config.yaml
model: "contrastive audio-text model"
dataset: "short read English sentences (LibriTTS-R)"
train_examples: 26041
time_shift_ms: 50
n_mels: 40
hop_length: 160
input: "log_mel"
spec_augment: true
win_length: 400
tokenizer: "char"
vocab_size: 32
loss: "sigmoid"
embed_dim: 256
encoder_arch: "wavenet"
encoder_norm: "batchnorm"
encoder_depths: [8]
encoder_kernel_size: 5
encoder_stem: "single"
encoder_widths: [256]
text_encoder_causal: false
text_encoder_width: 192
text_encoder_layers: 6
text_encoder_norm: "rmsnorm"
text_encoder_norm_position: "pre"
text_encoder_activation: "gelu"
text_encoder_mlp_ratio: 3
text_encoder_head_dim: 64
text_encoder_fused_qkv: false
text_encoder_bias: "all"
text_encoder_qk_norm: false
text_encoder_layer_scale_init: 0.1
text_encoder_parallel_block: false
text_encoder_inner_norm: false
text_encoder_positions: "learned"
init: "trunc_normal_002"
residual_init: "none"
optimizer: "muon"
muon_scale: "spectral"
lr: 0.03
momentum: 0.85
nesterov: true
orthogonalizer: "polar_express"
adamw_lr_other_params: 0.0022
steps: 7800
batch_size: 256
epochs: 76.7
lr_schedule: "cosine"
final_lr_fraction: 0.05
warmup_steps: 150
weight_decay: 0.03
adamw_weight_decay_other_params: 0.05
Rows from block 2 of the audio encoder, named by matrix and row number. Rows with one number belong to one channel. Each number is 128 + 32 x the weight over its row's rms, rounded and kept within 0 to 255. All counts start at 0. Numbers have three digits each. After the name is the row's rms in percent of the matrix's.
# filt: filter width-5 conv, dilation 4 (encoder.blocks.2.filt.weight, 256x256x5), inputs 216-233, a 5 kernel for each
# gate: gate width-5 conv, dilation 4 (encoder.blocks.2.gate.weight, 256x256x5), inputs 216-233, a 5 kernel for each
filt.92 099:092148111163075101125072133194125084153129094113163116139064160114150177106093154111162143155175128152156123096132203103130122048147142169103107153107130133205099130101160067094195133110189133128067117128127135125113100183105056100132149084151190088111132156144107088105
gate.92 097:180088163136135159075074115098136148136144147134116090114157144097163142140122151155128139137125115162140145104115105137099086137166116091151098066115146190191116105076106123166169123163139133056198117219158111141130087151123180089131172161111057085126158161162120122129
filt.93 099:142134105137160136110089099132124135140117104114135108100086096133134122129144149137103124139148144138128086124184079186180093106105223135148101125142153213103156107128111172079138134132132181168098143105135055166139089123111086097113169120135113139089213140170084166134
gate.93 099:092186121156123083156147088158142134106162161132117125126150139119083125164112139094115120151149174133138048148109138142137074115146115132093120142123114088189145124122187092119177153158162138065102114127104148102066139132112193140200035115095105088175097140096155107107
filt.94 100:125157118106109110035191100194182191159136095103134101151089126129094163116110135114148150129140144129160097118131101175191208137134125122114150168076152124152159167094162103156088127085148162157117112059123162198116110082118062128163138115127149087127143174128142113144
gate.94 102:101104119101116135095222130074078106112105123115112080123087136047073088085145135194169138140132097120107142125152113139081131176081092107130151146149101157175148141172151149143129093156083115086128106225162179129143136076133138135153149139104121144164080085160117106120
filt.95 099:155139089092121111188056125086172098106139168118171090154162129182124125136110116123099114096223152104086107172130155128147059121132128138062115188133118132142131118165066125142114109140152133084099085095110154211108121126165068154172086091171071164138172133151144106113
gate.95 102:191098137151119161122122138156073121176163080181085156134072169070073115206102141131136134152109117116087117095164066109105139127111132066086124143125060140120102093093125160116109120072150099142162102134095152094098111148062200168146156090138145136153126168133125125109
filt.96 095:134133089177171134119149076120092137088189156142133125140130184120156090120096127138135157129115075154105132151142111116097186185119131148124123153085145121079143159080101144124070127083113099056130106102110112129166074172150160171158114123145115156140155104168087166123
gate.96 094:094122119163141131255112184159098137130116156101141109121167114097102099135117104122094092100163119128152097113127093128089202106144096214102186072125128136150133116093163132174140073140154131157085125207115118143203157105109149130137102166127119116074121159141162125103
filt.97 097:107133085172120127141188040088100073121163103151113149087106148154116210124122125170186090115118085114127133148167138062148180177142076119165140165138065109153134171110113139137112138093134070123189152188140142177148144146109139135098065092108099166142080124176130119150
gate.97 093:159151122163136086098129152150102112146162109112151157145134135141126116113034081077090130159123195169163144109121118096174142139062080124175145128103091117104136180125108114160113181126102189214130135142085117152131126093149103127165150166161117113156123128160134192146
filt.98 101:146122198194131164107145109055129146165149220134124102152138073114100142144191083132098206194144120130154165104106126133052140168110023178111144173177175119126137143179142106145139145087068135140158122124177161113175145192193151121114191148126116123109162090156115087135
gate.98 098:147087125186169134210163084115119092124135097148073135152119188119121117112097134153112129090133162122097082120142141134143092089123148122144139176109165195144178132156086130094142115132104127089091214105171184152115135129120105074142167119121135078124106147112121159170
filt.99 100:134156094125070122108181089177118158098123146116163090123091091062120205099072163120167076083147162071144110151145128131158127104109164113147100178160119149095101127175137124120151137077106114092116066113101077100125112127122147041166140143031166163112121159173117145129
gate.99 099:147117154085154139196134154112102114103159120146109121137108098121104172137102109120151149133132128164150135157074113100108073079106136119199082129123124128145144166093128128152132157146136165173082126101084144104073082121115117121081171145124153162173089135129129108124
filt.100 100:083099133150098123176110095136151097135108135131144134168130124178119126074120106194115148180158139126130146108110149137140139099123089092170134184143134147059085149153091068139152189098097090140166189208123100107142117136141115104166125086128160167099170123130048159154
gate.100 098:168078145137155081136138131081114127109124141137166088151124154172050134140173120187148095129139133112110131085123110124103096090134113104149120079106200126082144108155154175150126110150171153121159053110156172121127062141107164205145054139142130155124128142144082142082
filt.101 104:126146090109112105087111145115146150091118086122144098102092114151076082168119128110108118155158108145124090124128113118172147135135164103101134103102098112098051107101105187104114083132090114115151101134118141105117092085180109146114133092107155101057095137121087181137
gate.101 106:124154162141142117129164168087114164088106093090094065081107114152077096129085090155111172131160082119136134128093080122082162122132110167116094124132097121050184126157134170094146101134128122139136099126184135153126059111133125132064123056103145127113097096116188130104
filt.102 101:116144134107100123140143110169132157082123107087117128106139125143177112156121124084126188107137113100144107130137089185137124161161142118156079170108111112086131153135092117134168125119187100095053185161181159194077080143117123088158078144090158075123174129121096135105
gate.102 100:143160116154123079111138139116143109104122125191170110101150131113142140174143153085165047157146099124129110149115151073107143102139130126103176074074108163209091068152156083103114135113154170136094066188058171058063148114122148149181136115131166104097070128114133150166
filt.103 103:113170205070133215076161109066160121143118160151140080119156117125147089140124144155090185168109129116141126112174076086116092022147110119163139096149127087140060062164206088081126130065181158150142137231112106166106166093177120178153172108093117176126033141106115152147
gate.103 101:154107165119084102197123128151158148121121138113167088150106137118101147122174139102078133110142107178122095144056102107137158076104152091143161145089126151149082178130166046189191170157139121080094063166128163156198199120112045077085154152150110057098132095108124133089
filt.104 101:131124128107115187154109174145130063128072151093096118132106072086127130148155113132133102053128144164145106118085097131160122151138116156126156167121219135057089187124108082129099100098113104183192164101086100183127131083121029120109116100122084106093098103120112176102
gate.104 100:149119180233136075122128109171111110151116082187171102128138129101138103126088100138123157182117134139165092136139137146119094070121141123111139080152128161119132151091114120093147160138128124171062086140141095093178111172132122176182137097114143123121165082128151144105
filt.105 096:144103148095096149163163164085165124151121087122158068129113175088157106153116110128131130108108104189136107139197126057166126175167117100088152134152112104064161159117141099149111103109074133135119105085080136159131120073100093129118137180126107119143144127124076090130
gate.105 099:163137096121146057137127123097158138137161152143134141103156123106121118137128112075117113175137138137142176124008105160133127255092127115145112090186143058130121113117121162136089141071125065135097101119186126108148142051108184107074140135100138170081115110143124090107
filt.106 096:102119161141125130164209131120138107139105132129136135165124118105117179111153100164144102136111150128122167132147162134136137142158153118099104087109192138118100111148176065164159203106175206138153156151164139137115101108062152245083149173120117072187154133143154089104
gate.106 097:112102131163115155099198167144128138172114171164103105081117169140142148131138092097140184148126136144148143119090105162123108156177086109092123141163123144085157176143104173080151093103136110064174139072117110160095141097127114206031147115123123079128151097139137117145
filt.107 097:134189142133123093117113092123137143095115134138117109101165125142085166075122152056138178123127132153126116110118123183119144083154122107136131084195120148231157159133195080120143118115208149117119091133128116122106146112140078065135150179110145126154096166132167096135
gate.107 100:139180141147122165128069165096073161130113126096150090116172121147089122098110120093123073143115143169114092096090154138123163054088214136127174156076123130112138110074165111091127133180080142168147124125179107100093146126072139135144155193107140086112139143114146145129
filt.108 099:156186082143110105122131151203166155194144122122136156137091176132156112118157082132060146113078155116148133077151096177095113134149092121116128132143058083122124211138100158137063071114143117175095110055091107100109058157171169088134144072138088071167108127181077121179
gate.108 100:086116105133118071102107122116140120120146124121169175117124134131115155173151170005102153118118123136128123127095157096126155107128171125101075101160100051162127158167125131155060144129085122123093087087142107101092055152154171086175103085159096165115146151146126097139
filt.109 098:145140143161125047097086136162125110135122125126100105109107132079183145136119153125136148115075146129106107117143137131156145130020134109106161155111128101113098102119114179167134139098166104142143105123103091143068145140117136124040158131119127134107157124095146123130
gate.109 103:151145115157175096183115057083118117156153125128122163171132137136142165147171150123165111118121094123122067124098146088059073112068072104138122114116093076148084151115118109183117145146091155113134109060167095094078117120140159161129160115161077058108145122148161134120
filt.110 100:089109151182098062126138106195131151131153145162155144092125120100085146124114120099144181112181112118127103113076151144114148139127079137062166115108204096138117134139146161106111134170103099101124126092089095121084184143092184165082063123149118162118106112130133180125
gate.110 097:099087135161130109137090135095169130110163200154110160139178153165168116112110074135090092147109157184152178112071117116173153158196098105153101066188101111130147160158114131109101114121085104107096167154076117161165095092162181108094145107126082128153122036100134099103
filt.111 099:097118107081156080210112128169130237081033134156126144138176102108165167138152189105050198177115097131124149190112104131160091149130088145137130165094066124033057070092157130195115152158067135136067175093024076137121123123125134082187038175138166135147121163072139168119
gate.111 099:167106052107142125159119140108123090161130137101085099105147123150100129169170117153175098154088193100114093148106094109089136064139195155079147165099116174136119093132099121177143084139061124130080116170118114136093125114123125170202110160119054154142095130127119139116
filt.112 100:125053113255103106086144111130176145197128193149116183142142128123160149103157074181109093120145131122155103129128132129121193126108125113152117127094074168169092200167155171122175126111150108179102106129093183078192115093079134157175210105132109146134171070131183122140
gate.112 102:149129107101077127139149142102094083178119088144135111128113111106100118159088130149138148116119162113159136069125112114097121167136126129106141088180086110186137155108129113111138141144171114143128105093172163113101067104148098149121137165141123084122085164167137060103
filt.113 096:139123100137126100097138097123111138113160140142119166128087049120158111068094141048111132120101142119117124113162086135100142167152118066124251098102159139119187161142108154081124138070130127136084087146102169115134227135040160166033121144137148114149086060090178114136
gate.113 101:132128177066171115102100129141165137138115179129134154164113084136101145165144137124104126130088148147147091120040093128077161124130119100092121119141145114119152162197096019084140162151121121093140146072185140102160156093120115124172182153107104094144100136089108188081
filt.114 098:122087063149143133112083127093168124118164090138135097158160128104137160118184125136146152141172106144173178116072120149151062216184126097130229141124059177143151135142103173115098127144083140152135255145117141092075142054103155132074128134116120140107094157132070125132
gate.114 100:129145093146142116189107082088114057068107170117151149149133155131080133128137168125150112104131134132118148120089143173124145105100112094105142147149160092103135126118075172106145118149131117140107120081164084091154175108090097159123139132126123118138134155132095123177
filt.115 105:103128161074066052103164130099130119099101151148120151166093134162151158126170049140128106076108141142126103135139137122063133149121145138061141110158140153125150136082127122111097121135159155124125122112100136118085112151184084150114157071149135106133095128175122143099
gate.115 103:120117099088146143154168132117197160138148109132124066123158126095125143140184151171170043132165137072117136133166111110144109089102120151095104147104107112143138151120108178155082133148081133125084098142111129154101131136137099139171148150123131156115133125178135102158
filt.116 097:172131147114125134153121056161156119141123131134094133150134163133074132161138176199135143163159167120107153171104098184127131160108074108146117122154028096041123042104106205124177171181087108184106092066135157124128086113088155112129052111197187143152076164102140086143
gate.116 099:135117141120147110177045134122117197159092143145153084133105183117156166155112135119110080100128064111120115123067147097164121142129105137140091152080120148186112104170147051112125114156114144139160120168117199121125110120132139100166182149100153145139145139155105166165
filt.117 101:100193126108102103077169130148096165091115133131133165125116100157104082134133149090132162181128115080119119195126115155050141085096177161070059140181107146166158144131150087086130155124141094117088083229140105097136147155187077144142110125099169153081120155135154119125
gate.117 104:176162104147162190203129156170139062126131095144127116147107131148105140103113086098158133105142157118077096143102180133177145092053128149106097120102142058135167117138080165038168122148128134127124143116139142159106156152054151146040138092094124109051155148117082109093
filt.118 095:189113061122115094148117142175152132125124088114084190134075126147109122151114071131073095107156184133153073129136169149049112124126181140114078138117088144121091115131132146186192091139137146187166134107105143134102098210121127147142122145115152126070183134131151105112
gate.118 096:171175099131124121070092113159114113112141141090132181117137100133152168106156183064159151133112153156132095104143195188151121165091076099085077097078135126116098120108154129136091150137177148123163115190109099125072116101086109145225125135137193137111130129086138176101
filt.119 101:107134131096135148118082189091151197144162129152118078108141144160159103090184187150128092160135106207100182123196115110104056141113139141165167156128150082051214098148130187170083141105114121114126108188176166155134116095118133098122131136094087111121139126119101140097
gate.119 099:112183159127167139148153145104106111044115127119116194138090092129131088123158181140187120124178121145102128120089126106111110149084133098084122143137151105126186095166106137119150110098058121127116087043148147142100179146149109156221128099124136176188134160164115163145
filt.120 104:185122187092122143168075130120141172093106095122098073152143166133134118148132101126115167129127074177145124135099132105200138072156099090157064102107142112036154173120106086187169123083128142090084143157111180126082119133117116095137139150128123069097141148125119159140
gate.120 102:101105040126145107137064055169121125076106114161160101153115133129138108166162174124086123163130113083067108137085124094164165171172139158116097150127158117167089135139080053168079189101109124151114108198138113114122132133135144134174157081137136063158200105155113126137
filt.121 102:101091052115072099114116202151114106223089066161124157097135157076121127136141174118117128155101096120075109135132116066078167153123152121103101163143133132255161130110169121082109127105181119103121159140160156195142086127099123105154059124159139219099121162179111158144
gate.121 097:105137112156120118164144136096172155167175140130115158141089139129093111130133169130109114115147166126163144078093095147117136176086119100166153097153120089165136098141132124126095112102120151140194140082107102101185113090161170160000172144120091126090155139148111166153
filt.122 096:168171084139094122194150098111132088098077083137093133129133169118169052162111179073102089126122094112127146133070128107088046206183148088133124138130142144129092078150105183137173199090119099151070166160149106144184191169131132153074150144136091179119114165131065144115
gate.122 100:173138159162148130081129181166139089099110156127125129117160144150174121104082101152159134087101144128101147066150116076178142070144174152173155116108152099130137164112153109077147182093130181101071138114086070114112111087118099092161100137100065102097136162191185136129
filt.123 100:143168175076177084064147119138107096137084144173131121112118132144148109089109138196074173157138120112120108100111193129185111119125082101088128147171131130079174119129117181073074163099086097110140189130185136142074141110095155115050140077124148159140104128145114072139
gate.123 105:106101107135149151155087103083084125090121120149131107218145147066095140121074115131129123140121153113150130071073085129122161150109143103145147081126125132129044144107226109145129088144156140129144118135151171118058158123076121039112149140087124087082143073124149122110
filt.124 097:081117106134091175106147112172097178093174182138116123141138111120116108128101190090073153154155097142133148132169133160097128122104112106195142109147160132101165157121119144108115158055115180063094158138114148141159117070157169066095131138147165148137130122103138117088
gate.124 102:143151091171189102082193144068101147126089147153198180115126153159070150128131079110126133146129158117150115167134082097098163091094075136121057149126062114125098114088138144078122119152155147108076080102146125133089122157155094166182058095105117144130127117114152084092
filt.125 103:093173147086162112173120043113120145174129142149154166098112158127145133167125167107147128138125130124073121077134090115103160108048091123177070161141161142124132117114148133068082092096148082085159199061145099122105090147143174143162140074117094156101106110114176148159
gate.125 105:135107153116125140157059124077087097141129088123154199064066178139116081163177136140128119138163130111145143155163098107141162126075111146123099163081157115107167140128131157100141128129107113116150104042154176125197099157140137145229089127097127146172098152122129111173
filt.126 101:123148118140114092124055173128154127136136146135119124134137109141106134107111123161132155137088127173102143176112157082112132219130111117141151099116178090173113122132135158155123122167107144135151097128132083149163052079172195075153086142175140193104101161152118091074
gate.126 105:108152121158103098116127133169109147117118174122123155196154161180150174137132164108111141150142194169150134144116150138115061066168112127126119098096113071175128176055104115174103088093113146095111115105137170136108129081177153179171139106121059087128128139115144103148
filt.127 101:139169127144166039077112123161195078108075173183123098118167082130147132160164144145212114133096136149108166097101167157096110076125133148085107119118092128122063102179092095115147119149123065173076161136129204094104158137158153110081180077163109119152194106175095133129
gate.127 100:112115166156099096095114130131160114102122092099090155073117176107182082150086170140218142184123139154128189169188128076152147155089116060169197126156069119141155118167147088088140118122165151153103104153133130122179136101084248116105162091202126115151062127100143105097
filt.128 103:136108152176125098083190122158111115134151127112134128105107071119145091116132181089128163089119149090155129094107134144138209084126145145125089146125119173113102087181125096129125105109091099154140091072135148110162069130107073094140121134142197129141114174102137211080
gate.128 104:111048107131128150140016107110103098078068109085118174110103158182215128123132156000130131143162151113159105130056095100149120159118107118172031161143139107148108159081104155104089104100136093165095114111131111153208101122101081165143148092101129125129136146138107137134
filt.129 098:128171136133130112126167084111083094175076117146139100108117124123102136138096119148121113108123119103093158160179128144165116094146197116092075136125141140124138085178159121126128085092073074099140146127142156151196064139127136159125101103152104121121155115136114114137
gate.129 097:107132063103128074084133101158120158086154144143142148123128112170122141145140081154068152114123160135149084086132158154141124116154108130124136123124159147162141119148087118128130107137120189100108136157130184070168134127099060073107182158167121097130098173151146136142
filt.130 102:041097131201139153035148166089164175160177086129102167137113078094132116155135127146136100124126088128126173117079121111110092142147152102142122101079083114116139111102139102098061144175118105133071074083191118154166149112175155072061129118174096112112129119090113125136
gate.130 104:168132175129209089173124074102175065150138124200161104108128088149105129134098085138128121158180119153140133088119136149047104158095126101096101094116151098089112101183128073103134135130116068130083127160098140054143099171183232161050118114124130132112134104135138129140
filt.131 100:110138136120075176178144142134141103164135139161116153086099115162080141108117115196150073141126108130112115126168110120152145041113143042091162139173144060106099106189132064170137153096156111071162115188128168096130037099084167134111177081188127155141072118133114129113
gate.131 100:139176167133150099086176118087185140161181125154117107146106167169144089159175104083151144135173087152083079144106157114103151244124142134070079200122127160167164110090062074095119136099175168106130127083129112148119151154134154192137115131134110133169109135171100149127
filt.132 103:120149134121072140125137107178113135119130150160163120113129116191089154183130100113109106097113146142120142162091116182144127112159177136089201095050099151119114171132095126119098067108096120185137081178154132154080138075079146128118089105165173090220101134149169131077
gate.132 104:123114138078083154075144141127200166219082134126117084122101163165119113178117125174190115141134126142095114122156144131063111079098158124115126132155154113098103084159096167118126168135149126087164110250151155133147078088140157240178133127094141146076094086089106147122
filt.133 099:154085133141104163149129057065044138177119147116111122111098127146099162089177069180106116151131140119158146091186054096134181084133126138162168154128152176066124155146143154074150084134138130074099107101160135094112089108176114130180116137175076143077125077156144144153
gate.133 097:140139188176174163139039176092091171137137115135123095148163164111129157103108162172095081152131125112177151151126156108121074073153092117148135114141103114104111114120151136196130141160176117107163128099093154072153105094091175076154122134142090073140148084135125111123
filt.134 098:126087138137129160153091173135132151194123145120138111126117106104079095126103149136196102133111128143197161168037106139115113121111119086153091154165112123126164164048046111151120113116089112169116097066083144136124161130096210131118080109054104111075135100120122147087
gate.134 094:185183083129157147117165074124124107171093100188131131145136100154098145140118141154140102148121136104101108128113163115076087108105155145110142104094204113125152143112170078131146150169083080073097113162170061109087095066103158176155115119177150122105085088169113085171
filt.135 108:179126094144111126152121124139201136119095131236147107125119229155127133108132130146113110180152145128135160151152088163095094105114149082132107140142125130151132121156128126105110217175113150116012130153123151060140125169184243187122093151136125118114136080131132128110
gate.135 106:059036141164162036082065151071050141133127136087139087072121152152161095129115074112170137110180094139118038103117137120199093122099183075159108142103084172099069073114122115113142000169062130115190140107144115076152145141179134104133107091088085138106129110126135160165
filt.136 103:127155183126153064095113163134103105165132099115118147138133139143114134120049138163149084089124160064148136126159138106133133088089134111141116153126149199086135072098116124142070122140111109097142113064098118112093146152140101102122193088153126150145064092128134107120
gate.136 103:148107121150129097140129109187155133077158130152105141160136090124154091185170197057130116071123121155138080135086163137050138099071153128158125143147164115112129161118160076068127109066103102156160130047169159134116150107074124174145194091181092030134125115098084089096
filt.137 099:110096119100169137135174148076155136089129098121096073121144171177115146122118134162148119129114097136148104105148154153129155144104088204154065099155068094133134099147139110104134099082136169127132143108121117157205097160138094099154136119178114149084085147159072119100
gate.137 104:185103163120122140118091199116168095165069063128107117126114153140098134164086156137072138141126129154133120057084114107125183083082110075100133154124083049090175169076139129142100161073140105131148156064171181149109095107108096102147171096168149083127111143083081095112
filt.138 097:115099123109122109128148130190176066163150028072114114156145142143095114159165042138079106108125118136134098120160123147082167137111183157091077133110122015103138088095102184133091151111155100131181112162114183114083132103091127208103173143125137215074111138163098182103
gate.138 102:149104189114123236095089136113039090163083153102103066117129110147173106146105104201133171146100132142137145091108115115133230123102127212140096093151201154025071125099200075105146092119107134134206096119116089157161089153166157157157183123125183156112128100114112137127
filt.139 100:158166201064136106076114081141104124239102132151093157127103140099124178136106068224139101156141159100100120126130127138140080060130139069172146106112098075143037137146111136146120147097115118162086117109123094047096073172116155113070173174128096177156126102159123179102
gate.139 103:141147122111160116178090177110156130098103143112166108081127161109080197134150129096062087151113122128105102123034150104176098140145178124129108130135129161199130121145134095150129110105069111168111165178140123117127114163066107156116122082114099095088135136143117121110
filt.140 100:121145168122120111097101105101113148133140111131116141158182140124154169089187149150085051133097156138140116118085063133128148145146140160185159126162082105091077150151117105120122145116129100090104106135111069162163082115122127111149139085129099078124127134154150125109
gate.140 099:148178145141077168102209207195210132121173152086128143133123108117136170150158148185159150101150098135121128165083131132160104109213159137097112086125170177102104205088080118088072167113125092156160197081076175151105117119133170107077170117083087109088063104127083109140
filt.141 099:114151143161119119117096204141101130128215159141129148129117183148109147160090068132092112135125122132102124142163170138177086174131129139096141132108141178199195106123170165148211130129117200156105158160126095113121060183103130184120205111127148130176152155130144137171
gate.141 098:134105146059126101112159112157163112062110149125121089148110178175102182176139115118103180110152168144132126077111097141104120202187130186144098191075158124138172154108109073074140137083006125136151130126079184095166173122126158155150063108099104065121105133097151135110
filt.142 103:126110088138151151102168126068140147194140130092065199140160156120125161121140132164132098148121124122112208116056127181136146162096058143103126076111127131093115140114124197134126167070135158109095152090155136155101148124092158145096159162139112124141121115120173114124
gate.142 102:066107154162117127152110159140161097187132052102118090137139139117093111135132106065213103109178130121151139140052117057151135068117145163110131129112109124156108112162173131146127134149128124120092110143108107144096135103175112085242122155130177107118106152119105143097
filt.143 105:160116129145131152166124152175139036124172116140097133149164091093160079131129161109111096094100137140161111120044142141113109119128089149130140127147191148178130146111093168176181094119152120129131189093078114144146158077108177072033118158135117149118145128157080173147
gate.143 103:134159150142096111195169080116150105139130157114125054112105131162160151132053155105124071133159085135136123156070106141111090122070090130121165178147137080128162152133097093144118119160081190141178122216100153147084173130123159204116135167163099103126118092144133071129
filt.144 099:153120096047234182210184147172067132125093172127077124146160160181116171141102064142083125094118155152125159175132121152126170100120137106169131159085136105147146210110089130165101067116118103148193101075117113152165101152114102125118107126118218154105130154061161124120
gate.144 099:139133177125169079203099143089160153167207160128065109137135077091114144172161137165186128134133157151151132074067096150143150129183124103120124102125153044110178124108149108101129146101111092119071152105182163142120108096116137138086135213168117090082171109104069061108
filt.145 101:125098139165077119125162129149139119085116098159136089133146119110146129107138111101161102192149096155140123063141098094087156151135175088102073069143108102131058120204102100150177121092129104113112121122181121171119168154133137143184237100113172149108102122148162141077
gate.145 096:089145058115117101129132042116120081089143111114186111168125103174116131149138155109113158128150134104155119130111148125163124131090149136163112157106128187152168119134147112184067135147113129135109152092146142115132200124090133136132088135123075144111111193088085117151
filt.146 099:116133096196123143122141102127079165203159177121087193179152085083129109107142151184053132126107172140142183090132150131154176073176115111111177095088130087072124161087167117091140146069141116172101117123065098089150166122103109108176204068153073150107146074137096123115
gate.146 102:110094229095164048176162135091111110152140164093125136097174174148097166136168179129178146138109147148100126118125111144105146130106084107158117150177082114151123160100115092158103084125075154150129094131162156139151107084056163105099126168119139023130162102090139175152
filt.147 106:099147146084115089227162132132136114110151099151150054188169130168152115145121108190147097115126097119188125141235150083149139094158146104170113152094132174144180132098096010161154117131100147133164151155148193110116150152093123137197116171147167102101094092144191101181
gate.147 104:177153136126193125164179114131070136089171158147061127116174135090070201156102106140186138120114112115161114105116135116129145102098176138078096148140141128128207072143076089112097131099110171131081143221116040112127147145115143131173106109154134111148087126151110136094
filt.148 100:137176151135083124152186139083152134046151138143148123100152147148125109157107144095126115089126102156149080181150123127116119111141152113162148224064079111191079119119128110150132083134173138122108090134130107094134185103135138147058142141209139133095076128128169142141
gate.148 100:139098163097110049150088155103181094083152196125118160121101123104148079151161121079147114093135139163119094147070136151171174118101115171118123152153055065086148121068128118105133143153077146120089096148087186118149148133149120086200101214153163106130134124177130141091
filt.149 096:201091206105112107114081156073073117111164141126140119141155163194179148073128126125130160092114085131117111083070191086148132154081071169114120166078104165093147119104130128139205133130173122135141129057115107137134123117150116199063182172089111166119102191094182154139
gate.149 095:197144110157122022118091117135061100111141140097103058112158135168169190105127112085134108132142175176180091177096129088104096151112146116121127139106113058099152139135130138136161162180145108145148118118122150178129149078101088128072087102122132138078113111153156168133
filt.150 101:088140109175184114130207112081165170136155154114143124137091152134039131100123091151144122142095155104139190101165154088130126134119139149162097175148164143121169134122126175109111120143179075086179160093152084158170111173121175127129145131173128116123075133144203153123
gate.150 106:121164130122119108179080134100154161174141128125133094122123137135179149117156117090113146139118110088151167135045075150122151115162118140185063088097105165076086088115170044142160050129084099116121166175089129170121109059139149156069092129120128103144133164144164127114
filt.151 099:107154115147090122114161117124147087197129150126057186100080183128148127062119113074104126135150141118112099145111142093049100176034049183143113134165116144130176159147079112131159130129148134170108063046118105137179132119110099206158162133092153148155121132137152176155
gate.151 100:177096085132116127121156199093092171131063162154081171134115069086173124159045139051072131157123123119138084126106112119180134203178127099111073135136092144100131191100128121125163132120164100128107157118206167123122131133089109159143112101130157142193101138123114149145
filt.152 097:139182127149122147138158142136139155196070145108094126147070090136200084133141164092161140087092149125113161117165139122124120116078149177178166062111153210138106166169126108134138090121137123077098137095096106132163130090139129144113189106141193095221108131145092143106
gate.152 095:095091075147164156100095127169099185128158166096119127109111169105062142190115099109118138141189127146164111150078098112110110080095119159154120123151079086189124095087088143096142119144083105143114123127097114141140115123154131114164143136098080134116104105095160138121
filt.153 099:135162098071094169114074027104069152121133122097140114114048088079109118116130222143108089104100125110135147149124051197148136135116171126108123180134154170142147149104142145203111141110083142108192165170095106123088138194081141119127160113125135180126134118113119143129
gate.153 098:149129071177143134156088115109129205170127134109113155076167117118098135162122125178118114087156156130161110141126107137131133080195124120122160091160115102136130107097125182133099106157120127132122098102135057127136144119095091196172186179080081149151095118079068134116
filt.154 102:128190115154174083150102064130168109155097113134138138145107156116152136128062189089035120110137189131086057124152124110128141133118130105154149093130102127087091106169145123171079175116079154092119112086070133052115095065101111133163144117140146118139158169109126151135
gate.154 103:156145113111162111184154106177114111162108137102111130136167136107113206178139116105092083110138114095127080149079128144084075183140144152122197120100107067172138132118134119133100114090142116125170168127191109127151159131122132127120091165020104165177121145114147193116
filt.155 098:143151121129149159101166102000163124116180187167110121151140101128073145084130165112080114135059147150109130092136079147126130091162147160179097071097100087172076103153109169167187129057106109141114143174056028113155115124118130069191099111044117137135107095175148127119
gate.155 099:092117152161097144135071097122095109121131130102085113165133156108092109099152108101156130139111129113103167120094155107108148049121135089131095113154171134146147115159151046066131092157146164084151126213134057082144098124151169112160126114151134103128072096126161125091
filt.156 097:129111196122104151154138143191148114081117197165108155121076100082136189077100118117106140146108105160121091124112147104102097154096158120128114109149180148116124139167082079109142122136161134130100108112148124121139101155123145044078122115126102105139140093136115123094
gate.156 098:123102137139135118113125115112091099152119140158113105204116154127143102092116094136117179108172095188124076133101081163202167111085084100125157172147125142153122152088105078228133070133083119119187153138075058125146184157123155169091055150061080068161194102143124199082
filt.157 096:125112119134138133165155128132183119122119171126136108158120143140144167147147154071173148148085091110125120146079163108103065119086173097187121125079055081105117122183092107118130117085139168159070095130094147120081074066088149153098170114171131092123163128153117148169
gate.157 096:119106105166152146162068070148124159130168110136098120065163080138120131125092144195212106088139127133133127158059111151148164067101188150204169132125204104150134158077121132155041132108135149182116073121105077158185118124114185104140118139089158124117158152094152140153
filt.158 096:099164117171146149036133168209162103083166135095142160114131113143126125120098182086113149140152146119109115167138124122132091160131147122173116114124131097123151169146101139112108140152205098097123115105099110133121120106116057148168076135074088109147166152094176113094
gate.158 095:091101113163107143118055089137144126168105145129114110065120148088166151105075215127104136117152104135131150154102156109163074165101153118147091131116107130113107114179097121106142164081174093109095091127167159121087128119112201176119146197105041145087123142054175125095
filt.159 100:146192124110154177113132227086174193097127107129119138158113116117152122144125178202125099155164098119112137147136142093119089136133132168172118113109112132099139134146153166104172147142116140097139124110108175134106157179154134180145109148133187128060125121139138111150
gate.159 100:107114219087146134050109164119149096111112176130116166124103208157139108134129097157140146119108102176105104147076094074110174145056144126120123096101112117116173101108074123114132122108124187107132137153162113116124139129092106125147156141070148061141120118158136118111
filt.160 100:091130153138107150168088146114079138103152118153178125122124138103135142145134096126127119135115119132104155120088102087160189066190106132160102152106127097149110157115188153102131193146128104151126111157137170121085158144049145125147149111101135115139130114112144179138
gate.160 105:117118144178111190092160171158152141144191164121066147111101149083117151154109146056174120157119090130125095111086157135149127110126083157102168097116140092173142119168118132061150113084186130208151091176066123107089076097158163102082153172048154226122156167093243094104
filt.161 098:089112088101138144162098131130175091123147069120166118118155105157093112121176128167136135125143080074097135141156101118072095126058138159132213154121156090173133093117181132110039127152104127120165139148159173098103171146220096156111134110172174123139106081165213136097
gate.161 100:103164111101193200124172098148100149095107156129090156121120150118173172140125079033112162152114145168120089105104165148122134168079149154116126145129106082073130138094105082145116125061101144121146185229144108144085170123199110172162123120167137071154118109111098094108